{"model": "image classifier", "image_size": 64, "crop_scale_min": 0.5, "horizontal_flip": true, "rotation_deg": 5, "norm_position": "pre", "mlp_ratio": 4, "mixing": "mixup", "label_smoothing": 0.1, "lr": 0.0015, "beta1": 0.9, "steps": 18000, "lr_schedule": "cosine_restarts", "final_lr_fraction": 0, "warmup_steps": 900}
Rows from block 11 of a small image classifier, named by matrix and row number. Rows with one number belong to one neuron. Each number is 128 + 24 x the weight over its row's rms, rounded and kept within 0 to 255. All counts start at 0.
After each neuron's rows are labels from the 100 images, of 14976, where the neuron reaches its highest value: "strongest on" is what is common among them; "peak at" is the part of the image that holds the peak. Only what is clearly more common there than usual is listed. The data: stained colorectal tissue patches (NCT-CRC-HE-100K). In brackets: how many of the 100.
# fc1: MLP up (model.blocks.11.mlp.fc1.weight, 1024x256), inputs 64-127
# fc2: MLP down (model.blocks.11.mlp.fc2.weight, 256x1024, transposed), outputs 64-127

fc1.343 [ 95 125 119 145 120 123 110 123  89  88 138 155 109 159 126 105 154 121 150 153 164 146 119 137 121 147 105 171  98 147 149 134 154 162 100  82  87 137 120 107 135 107 165 114 156 145 126 122 103 117 126 113 123 118 139 146 103  75 137 156 157 148  87 136]
fc2.343 [146  90 101 130 150 136 121 101 137 195 135 131 129 144 120 118 155 132 172 176 134 126 141 124 124 126 110 132 129 135 122 134 115 125  76 123 115 131 109  95 143 126 129 127 140 150 120 126 114 139 108 131 107 132 123 133 135 174 152 149 121 121 114 128]
strongest on: tissue: adipose tissue (78)
peak at: top right (44)

fc1.255 [121 110 146 115 128 113 152  94 137 130 136 122  99 114 111 131  96 146 149 143 123 151 125 136  92  70 112 147 118 139 110 107 128 104 120 101  99  80 158 114 123  62 144 182  89 125 133 134 160 120 144 108  91 152  65  87 103 141 135 109 136 126 150 120]
fc2.255 [ 94 115 183 129 129 125 109 139 144 144 123 136 147 107 102 134 129 114 132 128 143 114 116 120  58 124 132  91  92 122 128 121 153  93 123 134 169 152 194 122 114 123 135 135 118 140 124 143 136 112 152 120 144 179  87 139 130  87 137 122 110 128 141 151]
strongest on: tissue: cancer-associated stroma (66)
peak at: top left (30)

fc1.586 [117 109 146 130 113 141 126 164 157 135 121 147  91 118 128 128 143 114  96 134  92 117 126 101 137 143 136 162 122 126 109 114 139 143 132 141 121 127 132 139 128 143 140 121 132  96 158 143 108 116 131 139 120 169 155 116 143  89 167 126 134 143 102 139]
fc2.586 [139 111 107 161 120 129 146 103 122 101 133  95 140 135 120 134 131 144 154 100 141 130 128 140 133 124 139 118 155 136 122 122 132 114 153 134 131  98 109 111 118 128 123 129 141 149 106 124 125 157 131 128 119 107 137 111 177 196 110 118 137 134 144 123]
strongest on: tissue: adipose tissue (91)
peak at: middle left (32)

fc1.177 [128 123 109 103 175 105 133 140 105 133 165 133 134 141 132 107 106 103 124 117 108 159 110 105 182 123 122 181 108 111 121 159 170 141 135 105  94 122 173 147 141 152 132 134 131 164 138 111 134 114  99 146 137 111 129 153  98 147 155 141 153 107 108 102]
fc2.177 [153 107 105 139 120 127 137 150 129 136 142 194 115 111 106 114 125 137 142 152 122 155 124 132 124 157 125 130 179 144 152 118 111 131  97 142 121 129 135  87 131  94 143  74 114 102 130 153 151 185 143 120 123 102 137 111  96 159 112 128 136 140 122 129]
strongest on: tissue: normal colon mucosa (37); tissue: debris (36)
peak at: top left (27)

fc1.258 [112 120 157  95 115 103 159 100 111 130 119 107 114 160 118 112 104 117 146 120  92 152 128 145 133 114 103 137 132 138  76 133 105 120 128 117  88 111 179 162 141 144 136 180 164 154 108 108 148 119 137 140  77 145  97 134 121 133 162 111 139 131 158 100]
fc2.258 [126 111 167 152 106 129 120 131  97 172 129 201 144 123 119 139 141 143 121 125 126 102 145  96 151 137 158 101 105 112 135 134 119 137 155 161 111 125 124 137 148 101 150 142 158 123 124 135 120 150 167 126 169 176  93 123 108  75 140 117 154 173 101 130]
strongest on: tissue: normal colon mucosa (36)
peak at: top left (29)

fc1.542 [116  84 143 141 110 126 126 116 100 133 131 128 155  90 110 114 123 140 117 140 153 143 116 160 117 128 110 123  81 122  95 123 156 145 115 151  74 113 176  65 113  97 147 130  85 131 162 132 137 142 122 149 155 128 120 101 125 121 133 166 103 156 133 147]
fc2.542 [134 170 139 116 174 123 137 115 108 106 140 148 107 118 121 139 122 130 128 139 137 151 122 141 131 138 130 119 199 149 123  86 156 120 132 153 160 147 117 108 132 116 133 117 121 121 131 113 144 155 138 132 118 141 112 120 190 109 157 125 138 147 137 118]
strongest on: tissue: tumour epithelium (99)
peak at: top left (25)

fc1.205 [121 157 152 107 121 131 124  81 105 138 134 105 150 169 149 152 127 135 155 115 180 137 114 167 143 119 123  99 109 144 121 143  97 132 114 104 123  99 115 113 118 131 132 137 113 133 136 109 136 141 110 115 124 122 111 123 106 129  91 141 126 112 144 115]
fc2.205 [139 121 107  98  97 149 125 132 126  98 153 130  97 126 106 164 106 116 155 146 113 146 106 145  86 135 137 131 139 138 119 155 149 144 169 117 131  92 129 158 142 155 107 120 118 131 131 143 157 106 161 117  82 108 130 134 114 174 118 129 124 115 114  97]
strongest on: tissue: adipose tissue (99)
peak at: middle left (30)

fc1.293 [126 104 121 150 149 108 157  51 145 149 127 169 131 131  87 122 114 116 175 135 153 119 149 121 108 101  56 110 119 119  84 162 117 142 110  98 137  77 165 136 102 123 159 161 131 141 120 145 122 101 133 103 101 139 113 141 157  82  97  98 114 151 139 149]
fc2.293 [155 134 160 113 174 153 133 131 126 137 117 108 112 141  95 129 118 111 108 106 100 112 137  91 101 143 151 161 110 145 120  96 132 112 139 160 156  91 158 126 148 164 131 107 146 146 126 177 119 123 182 122 142 139 125  94 176  98 131 154 143 189  98 125]
strongest on: tissue: smooth muscle (88)
peak at: top left (30)

fc1.761 [143 123 176  51  93 106 109 136 138 110 133 129 145 106 115  97  94 118 120  96 141 169 109 176 186 113 146  94 115 130 123  81 106 148 157 113  90 107 156 139 128 151 137 113 117 121  67 116 138 142 124 147 129 163 125 134 135  91 154 113 130 148 126 135]
fc2.761 [128 115 107 125 171 101 127 132 144 121 170 117 133 116 116 134 128 116 111 105 132 155 145 124 165 134 121 134 113 101 127 109 129 148 176 103 130 144 127 146 145  74 113  98 103 111 134  92 133 115 131 145 170 146 113 131 174 123 146 128 138 109 113 107]
strongest on: tissue: lymphocytes (94)
peak at: top left (47)

fc1.52 [123 110 137 139 122 123 142 113 149 155 165 156  93  86 133 114 121  73 139 165 113 185 138 152 111  85 125 140 132 148 120 127 120 141 144 110  83  89 149 144 127  76 155 163 133 144 155 126 136  59 141 151  96 147 127 117 114 158 103 111 140 121 109  92]
fc2.52 [147 118 174 141 146 107 132 119 117 116  59 145 125 124 119 113 139 138 112  94 123 126 140 128 130 144 122 125 120 105 131  94 169 123 107 123 134 126  86  81  85 140 124 128 145 133 131 132 125 127 106  97 133 192 127 127 155 107 123 142 138  63 138 147]
strongest on: tissue: smooth muscle (97)
peak at: middle left (32)

fc1.411 [158  97 128  83 127  63 141 123 150 146 180 169 132 113 142 157  93  98 115 157 112 161 107 169 174  76 122 129 111 125  71 141 180 148 150 130  66 110 181 149 133 116 137 157 156 133 151 123 141 113 131 168 115 120 135 154 119 148  97 132 114 126 114 125]
fc2.411 [161 143 137 149 110 130 128 125 129 162  73 110 116 149 127 166 115  94 159 151 108  93 126 105 148 109 127 114 139 155 125  83  65 121  58  95 184 139 170 106 153 123 130 125 118 128 111 157 125 104 146  81 116 147 127 127 179 111 114 141 115  76 119 129]
strongest on: tissue: tumour epithelium (45)
peak at: top left (32)

fc1.547 [ 67 115 139 120  94  86 150 128 123 136 136 141 117 105 124 150 102 121 123 121 114 129 119 147 139 100 124 132 129 114 110 123 111 146 147 100  93 138 144 120 117 120 143 126 104 171  91 142 127  86 147 114 132 143 111 131 122 131 138  93 151 133 112  99]
fc2.547 [130 140 127 102 143 129 111 120 138 106 160  84 122 110 147 139 152 125 135 170 111 136 121 105 168 126 155  99 122 142 128 115 150 159 146 157 118  97 117 146 116  68 114 106 138 106 136 123 136  98 157 133  94 125 114 132  88 132 142 128 115 139 119 118]
strongest on: tissue: lymphocytes (100)
peak at: top left (43)

fc1.522 [136 108 127 147 166 135 129 102 163 111 134 137 158  98 145  97  90 119 122 101 138 138 105 164 158 106 101 127  96 106 124  98 138 123 152 126 122  64 164 113 110 139 155 145  68 112 132  89 137 110 107 140 146 162 111 106 136 114  95 116 135 143 122 116]
fc2.522 [111 135 168 116 175 105 108 120 114 142 133 148 120 128  94 135 128 129 130 163 132 158 154 100 130 142 117 135 157 129 105  77 158 136 122 146 152 114 126 139 135 138 148 135 119 113 103 205 121 139 167 103 105 157 124 147 107 104 140 119 163 180 120 123]
strongest on: tissue: tumour epithelium (64)
peak at: top left (46)

fc1.354 [132 115 113 172 146  80 145 106 114 140 118 148 176 130  95 112 151  96 117 166 146 100 162 140 101 132  84 144 100 161 110 137 137 167  78 144 124 117 144 116  73 147 134 166 141 127 145 136  78 110 127  94 118 130 141 136 132 104 117  94 121 142 109 130]
fc2.354 [138 132 128 103 125 109 128 132  90  93 155 103 118 133 116 136 124 124 152 107 128 139 138 131 147 102 110 126 131 108 187 135 143 157 177 147 105 129 151 145 170  83 103 118 131 123 130 157 113 136 186  96  75 108 127 147 147 157 168 108 139 108 140 118]
strongest on: tissue: smooth muscle (96)
peak at: top left (29)

fc1.196 [136 121 143 187 130 108 183  76 152 153 138 131 113 112 115 141 135 108 142 123  87 127 115 150  70  80 116 122 116  97 124 104 114 130 135  96 101  55 148 142 132 100 124 159  86 133 105 130 132  96 124 119 132 163  99 156 119 130  91 140 146 123  82  81]
fc2.196 [157 130 183  97 114 162 123 146 129 134 138  86 111 133 145 127 130 121 123 134  90 120 134 127  64 135 143 159 126 128 112 111 176 107  94 133 178 142 118 147 130 151 125 135 148 138 126 159 107 125 148  86  69 205 120 140 121 109 131 144 131 136 135 126]
strongest on: tissue: debris (80)
peak at: top left (25)

fc1.113 [134 101 105 212 151 101 149  85 136 159 129 177 148 124  60 124 101 130 169 154 126 106 152 164  75  91  85 139 133 139  97 166 147  99 100 129 115 105 138 102  88 101 121 160 102 144 115 133 124 119 156  55  82 137 120 119 142 116 126  92 104 138 104 143]
fc2.113 [118 109 162 132 123 139 140 133 128  82 165 132 141 123 119 108 115 126 126  99 114 128 114 123 158 119 124 151 133 191 168 136 175 150 149 157 112 113 129 176 150 141 134 131 143 132 114 113 125 168 124 116 127 126 129 114 140 169 114 124 138 168 126 135]
strongest on: tissue: smooth muscle (85)
peak at: top centre (30)

fc1.719 [137 101 148 164 149  79 127 129 129 108 167 145 113 127 114  92 108 110 127 140 104 158 107 134  95 148 128 125 158 174 108  90 163 139 104 107 111 119 175 105 149  91 137 129 133 118 113 121 153 126 141 143  87 148 128 142 115 147 147  70 121 117 121 127]
fc2.719 [121 114 176 131  91 132 108 129  95 124 102 123  93 150  91 122 139 108 145  72 143 132 124 142 123 149 145 129  93  87 142 108 151 134 128 122 186  92 186  83  99 149 150 180 164 147 131 124 115 129 148  89 137 164  75 135 156 105 135 110 142  90 127 125]
strongest on: tissue: cancer-associated stroma (46); tissue: debris (27)
peak at: top left (39)

fc1.87 [138 137 143 162 158  96 144 122  87 130 123 124 131 139 133 128 115 115 124 120 150 142 107 150 107 131 100 146 139  93 121 101 129 134 160 126  39 131 184 123 142 100 159 126 125 167  87 113 149 121 125 134 121 107 118 119 129 157 130 147 151 125 126 110]
fc2.87 [121 125 142 146 104 109 147 110 120 128  97 104 129 145 145 151 119 128 111  92 146 136 139 120 138 125 142 136 101 102 165 125  97 117 138 120 155 142 189 124 186 125 135 150 148 133 125 140 128 146 124 133 103 160 137 111 138  76 128 136 135 126 127 115]
strongest on: tissue: debris (78)
peak at: top left (30)

fc1.129 [129 102 104 179 134  98 130  91 148 155 116 123 168 106  96  97 122 149 115 129 134 102 146 144  93 113  46 130 127 153 124 145 138 115  92 139  96 118 179 106 104 101 119 144  85 138 125 110 120 130 118 151 114 150 125 108 130 137 130  74 130 157 131 105]
fc2.129 [124 129 169 116  94 105 147 138  93 139 127 140 112 139 114 149 139 129 134  93 110 114 128 114  99 113 125 122  79  83 165 133 105 133 174 166 173 136 219 157 143 150 155 120 127 127 146 161 118 118 147 128 148 167 122 163  99 100 157 124 135 133 122 108]
strongest on: tissue: smooth muscle (71)
peak at: top left (35)