A small image classifier, trained from scratch.
Model: 3.35M parameters, 64-pixel images, norm layernorm, activation gelu, depths [4, 7, 4].
Rows from block 7 of a small image classifier, named by matrix and row number. Rows with one number belong to one neuron. Each number is 500 + 40 x the weight over its row's rms, rounded and kept within 0 to 999. All counts start at 0. Numbers have three digits each. After the name is the row's rms in percent of the matrix's.
Before each neuron's rows are labels from the 100 images, of 14976, where the neuron reaches its highest value: "top examples" is what is common among them. Only what is clearly more common there than usual is listed. The data: stained colorectal tissue patches (NCT-CRC-HE-100K).
# fc1: MLP up (model.blocks.7.mlp.fc1.weight, 512x128), inputs 0-63
# fc2: MLP down (model.blocks.7.mlp.fc2.weight, 128x512, transposed), outputs 0-63

top examples: tissue: normal colon mucosa
fc1.186 105:527537503532482497450458462509503524449467497519552448509489550468470505477449486481567492467471577491548549523528448554516537477500419563474501501550522474486539503500491460445549530555462434
fc2.186 097:557525642544472529431506529448549533464474472548480534508411511508509523491457518453556509497490562455540519498497509502411526567539510505473499547528483513501472505532374509484531441460499511

top examples: tissue: normal colon mucosa
fc1.465 087:483510508484496521462526524433507494441515518518527495507507550495523483549506477495483566467379483511517506473537507493592480512520514513575552421494476475502434503489488473510543465508502511
fc2.465 072:524543565523498489524519487483500512479484477490511512492371482589495528474474563489558502504594398463482505515513507506421493529473522510562469476431469496458547495503527530508419493519493501

top examples: tissue: cancer-associated stroma; tissue: debris
fc1.144 094:465501481532559448463524542462530480551509507540529500489471469513422496535511485481509548608406481501461537473547479548507453549520484446563523493531484540505452440483428483527466485540487474
fc2.144 085:485648590551518529616526524497509480527443501530463518497433555414540517499506568514347495501503430464510503513454552433588483517412464514541497504483533505513503504519492447477599488524485482

top examples: tissue: mucus
fc1.87 088:503468571559572478459501479511513533492536485538500489510477559480501492561476517496568551491498495457493514516503495545552494532517491527455447393488451523523547471451466447533494528613555534
fc2.87 072:467577465518538501572544468518496488532486422511456502519467479432523561487476489526566503471459520558488498547457513432442514494482541506451545479468479491542407502517458503442532535482509451

top examples: tissue: normal colon mucosa
fc1.289 101:482531499539496501463510478505496535455455493530487498519491518534475517474485445452517543479482538509556484558548455508486641514505426534482542538533554425489555440468492450453522534575476452
fc2.289 116:549491528562541520420485479507502501496500521542462544497427519446470467504487501497507566495453547446507494490502537491503515578491447506465502554550498516498539509506455526516526494507476517

top examples: tissue: smooth muscle
fc1.443 101:468531499528594516449436492502530525451468533524537514472506532485420508498576467492476580457444517552442469479554508479544425492488504564545579507483597427517538503470491485517505510621505479
fc2.443 126:511435533441528539528446504451526465491532488498464439488659500576516437520471368479441417506532486518567477498492497507531506474560461459491508500394509479559470499542556510446422477518508509

top examples: tissue: lymphocytes
fc1.374 103:482460506514489475481490439473508392462501456501523439542447550450516351462461498485562494453521510513521572449521462520533472540489459500470490533477506522482489476535491507519570493493500490
fc2.374 089:527532535516540507581447494541491516406531525476450489489588506437511424478489510474451494648472444543530494513471505456581505511456473511434511487466470489581465501500477392511522496559517498

top examples: tissue: mucus
fc1.496 093:484573512498502453467555538404499496473549483573470520495451546481465434542437504491499499515437483468494491495604431496525523506514487460566467556563519486507494515441489478471632461539520498
fc2.496 101:499510389472494488568523496489514501457496487533517510490519517542472495469437504503575517486527458461538576484531532437449448502496495460539511450474487493533577482545477488517529449520506553

top examples: tissue: lymphocytes
fc1.180 092:513542453504479493488490459494503497528488470529494476485482567551490458469463521488491493544482484512484556506498479594498523494507456492535501472503528490549437523473475494479495523536474405
fc2.180 091:524504544544461498545514486494502450518485485541499471472493570507488445525481519514416544516606429482484483487536509448418490506548481516581523442487492519543512505506556539532482475447493529

top examples: tissue: lymphocytes
fc1.487 117:461495551531564505414584473466550446467535489519457516517480557540457479484533482517536544505447484513461522486586537506500466580532489457497485518528501526517479462455435494486538547529566479
fc2.487 096:494451475538535525489509514480458515399623541514610392499487490498511521494500466558540468507477538494543464516518521590508454416519505517475564505491520497482634489483461507487436462519497487

top examples: tissue: normal colon mucosa; tissue: smooth muscle
fc1.282 107:521592515525467478492501446495507521454468506508477468519494505546440509477493478441524509488488539503550500540531477521474643485502421540499533517519546435464548496470478446444500540541461423
fc2.282 107:534532539568539526443455490472510514469501493518455549502407535437460480518528515511501555537479530450485534508505508467514521532529433510465499527517509482512506500513454570499513481480486513

top examples: tissue: mucus
fc1.415 118:502510502508508471509472444458541446521530438460506490498423528465469403476489501496541480443496524515506529435586469530550504543493469497501456481475496535391496475536462478582585486520520490
fc2.415 138:511480472472518514596513501575533508519516515503487464510602524462497379403509470471474509539473501452490438493475523455545544609515508511484515528452490479515473501494460449539569487526501498

top examples: tissue: normal colon mucosa
fc1.160 099:501521454503513491460533555481483522493477446543477558531476511538528414487451470427542515435515588503537489516529431466490555569511481484457551564485585461474516449517485431505542511626472460
fc2.160 096:576401518471511510399476457520532453492483494452462579464432465517512496479464527495537536522479520513524500473434487471468486546489485505419476521568467509494571516539420549531506502519529522

top examples: tissue: cancer-associated stroma
fc1.0 097:519477426449488466484508534441512448509531488588461511494461538491542476556493520520526490529436491480497500465619467472559510532499497480487459481515509512490469511561432533565492500492475534
fc2.0 090:552488599432534482505559541474431480467475553552433449506514462572525505458511520497505545512510453470540474508513518511400509561575517488471499493449460499553548504518510454499510425517440498

top examples: tissue: cancer-associated stroma
fc1.204 102:483533451496478462496541484542483555517500421519490553497458555586541451501458477465455487512522525437506474523553486537481477564495503464448583492439528499528518422424442465505507537537504457
fc2.204 107:514431570501411522483565472504456538505509475515494460426526549425499389460507545483452507547584444499542503492471553484437527515423506491486486478449509466512453509481641494467476524541507488

top examples: tissue: tumour epithelium
fc1.86 083:537530550492509490472493531461487504452465527523541515531473560430509495543505482489468552443398565495522464550611496449516468535473465555554575482566496453506511460426464485501534537505457490
fc2.86 073:503486507469577544502526459485523510549475461465567480533516529595480504490536512496546479480601496546473504512542461534483484472544500461505519479414533481493532527537473572513345501514546462

top examples: tissue: normal colon mucosa
fc1.305 085:561573573497561504494498479464462486456483531465567498499485509415460468518544488485486572432465497472529495507569518467484460536502487530527553547590480475454515450418479488466623521497499498
fc2.305 083:559460460497538519496466496502518482503507502446504504509570480542447494466506523489529500443567566593501462528498497502460507530634501494524538509450528498401498541495486517556401446524534438

top examples: tissue: debris
fc1.458 100:445521523483602463425470521514530522480475432511506573499455527526523509501552446486456484484469508546478423475519474565510515558472543470510479482449507542480535486493478491572509468515539544
fc2.458 088:506517465541483558490540550545510492512493489508492454528483501479457453462441555474593540476520436421518494557472540511552484477434501531546510521518500516588466471481566418474576502457495511

top examples: tissue: lymphocytes
fc1.350 086:498548554506535483500505518456534483449511527542490494483482531491478483529562488503473559399442501502524485497569506486622454506530474549538543512492482488440456513466418495485520520520523518
fc2.350 107:503552523492533465513481494536494539601477522472479517513460532575469500485448555510486492495537410575515501492517510455490503551527490530511490503388456512456599485478546475528392472573490522

top examples: tissue: normal colon mucosa
fc1.474 103:468563562517596495520507515494509518483490469465476516513482438537484503471502438464539561449488459495520508500502503516496508521516476473459478571503587466477542504506462452465579570602496482
fc2.474 110:541407543563474550380523457548507477460502483532541517487438481519487533520467559487549554477484538485552523486495518502431522509509499487485499527598526514530522502509449588452545489483510508

top examples: tissue: debris
fc1.297 107:500534429417470438441464493545520498490479454480555530529466546429515484506424459491479460477444562515489466474501379522486463507387453510472543458542492539510521443473520515451527498508470524
fc2.297 113:519506586480448524437535496506493466504474492529556561508430494474455575492537510530481506547631524446460518502529457450479509533513486497574506531488502487490521491493610547489449529505508505

top examples: tissue: lymphocytes
fc1.111 100:473477504513501458469492449460513401482513469512504453523451535475511368484447507504560469448519519498528567460537465537564522533496445493487478453469500534463486478564483490546532496498487503
fc2.111 095:526529527505518505599472476570471503457524506486478480485607519467513424472501478460449494634486473510522483497451530470587519556474480498438501507456491492589489480510487389510560490554507495

top examples: tissue: smooth muscle
fc1.73 097:592509504556524445453498485419510528542495424563442533460426602541458486523429492494538491545460557552514482522515478562535488545477513461507524552466506512530554479444504485482565531614461488
fc2.73 086:499553451542479543582522460532458463516479516555492472466499511423499545506549585508379548576469532532532474490523498466523515535417456573522510496535475519484430509533400530518537477544509474

top examples: tissue: cancer-associated stroma
fc1.211 090:518547555549520433504514448486530468471521420558420491461444532452511466459451466471553524492474544548506505463502491547516477530509548511458561555480492496497609471488499510482553509556496503
fc2.211 106:436484469479512526535512526561499542492448481487507460447484485446464578457540553537431491536486570551516483506487499543539524491516500515499517519519491481488489447450473508489460441503459487

top examples: tissue: tumour epithelium
fc1.491 099:488509465464460453477523490529493527565448456578462516516438497462489475581539430465489494500534568538507499512594507470564497561405483540491504502409530490533452480571500478501474475545491418
fc2.491 118:475384501528514507473557531535511504494505480554585429543460497481504589559543499503504462486472578524458483513545457616510510426453485469448516527569468472487544464481510573465453414475512496

top examples: tissue: cancer-associated stroma; tissue: smooth muscle
fc1.254 087:546488471462508462444499480481494497580485480505538488525483437529516449526505516464508463608514486479501472497500422474492477531457494490515453484564529505547578461509509472509546514503463492
fc2.254 074:497574533472505477572525500484485506500525508537447487531427517500492570471506598555335523548487502534458486487551490485512502512495518507520509506427511491505425496483378530516474490509539535

top examples: tissue: mucus
fc1.90 111:506524524528501487487498422479483479460496412494418501510465486468467484608500482473553490467489519551504525506571416530580468498487532564465520514445493483511527479544444459462502524560541503
fc2.90 133:507553468575497527587548486491478495559482477515508433488450519424536530563522450465549516419488454504526472553481545506527549412440481517465524495473480504467501476496502512480513463498483486

top examples: tissue: mucus
fc1.138 116:504564567503493445518495448441490469567424471530498444502449451516475506556470520396543501488492596490451541542481506553540526471419497510521456552495499469492498501536463440452480561539462432
fc2.138 110:496535461530515546514457538562511507427566525527434511517439510400530530552511491513442456511491486513477514556494504498533471473546418548440497538492522522487458507508492570493449488448497510

top examples: tissue: debris
fc1.248 108:489517454512510447501443504460571443475503531463513439495449440482431474530540483479614462516516493561455508445592461473610488487481468537518546554416492533616504513561446502493547499525508507
fc2.248 119:473470529458522480482556490555484483437489546560502532507514507451455580531542522508495506402590593524455505499535518544482537471533494484498500529500545516472490469496474547566485527396557535

top examples: tissue: cancer-associated stroma
fc1.299 096:485552456515550418485539499512490475573537493525450558488468490525492512536505475473490475617430529567550490500507451479527434586487518496535471519490528520462547503486464487557456553574463479
fc2.299 102:542644454556486509648522465534524462484512492545486528506476475496497439461511598487433538611508460470457556537491527453457500536481512504500511487481480502536429498477468491525535505534522512

top examples: tissue: cancer-associated stroma; tissue: smooth muscle
fc1.179 089:583526481553564460441519455455543459558492418535459502478446585540504499513448492486573495568431518531490498481487463549509473552473512468505510563506492516548568495462499492476547566606440493
fc2.179 085:503583507542489549593522503543489487485495491572491491486472470378514561479499576508376528537481564542530474480519488472507489495431477523560527539491489497466433501490385538526494515490506528

top examples: tissue: lymphocytes
fc1.262 106:535469430404492513477555457527488420446544445530485530648489529525537334468464436516504449433508499479531519515498409458452441569509484458471558466460549519457500498494503521530498524504533475
fc2.262 108:493506555444501476478558535492475510428483507488532487495475498425522579530536427479474436552469411485519499493481469474645491482455488490453527522561523493532443482484540440417526559506504541

top examples: tissue: debris
fc1.154 098:457515545526621514404484510503536529490520444500511572519474513523502503473571433522474512480489497530479428467532487545506519554515537472483474498473525534453510492491478498576533490531554561
fc2.154 082:520495457537443522469506552479484508551536467500502431522508522490461432455416528481577551472503404451572469546490574522544495475468480523504496511525508499527523478480556430476529487488484506

top examples: tissue: mucus
fc1.108 105:503496516543488522498513430442488483462509411479420488502470480444463459590502486458573480447492497544500540499597418522567507500511541588466514500466489473491512507558455469464511500548524496
fc2.108 126:507540462597517520601561475528480480528501488545531452483436536433514524562502461480548532420499474461527464553496534490548575432423488509468518511490485522489505514487481536468544456495474514

top examples: tissue: mucus
fc1.246 108:491569534543486431531519440459466479485456456562471501501364565462508406481437501449567469472488613502487523543533498513539532521488524538461505527473492513482474459526467505508516493502516522
fc2.246 098:509506539520502525599431500541519515439498516499456447512592464480470408442486533516417473509479522511509428499474547499489517508514485512484510494413478538523496526522451465542511425524556503

top examples: tissue: tumour epithelium
fc1.38 094:460485505477493483488475450559490489456473470462514482538519511469532482493518485482587482405519503511505501529535517422500456484454452540439571402443547484522444478531504472533496477519544484
fc2.38 122:535509486511501523483534495543485535535501509495512524562431493412513627561525529505456501459378519571475517505533500540554488455432503472440491535547527504473529542529473559491458526553501557

top examples: tissue: debris
fc1.227 089:509483503480493479431540454457528448448534461532495466594438505496533360503418484541610480428515579498552512492505455464482535503507430514440512509487515507518484499536474528491510508500499496
fc2.227 084:509580623494529514616520505515510504573510500492461460516558541412507483506499476485409518567491463556467505491525504477656527465444529507446485515406514533571501546504476458454510476509537515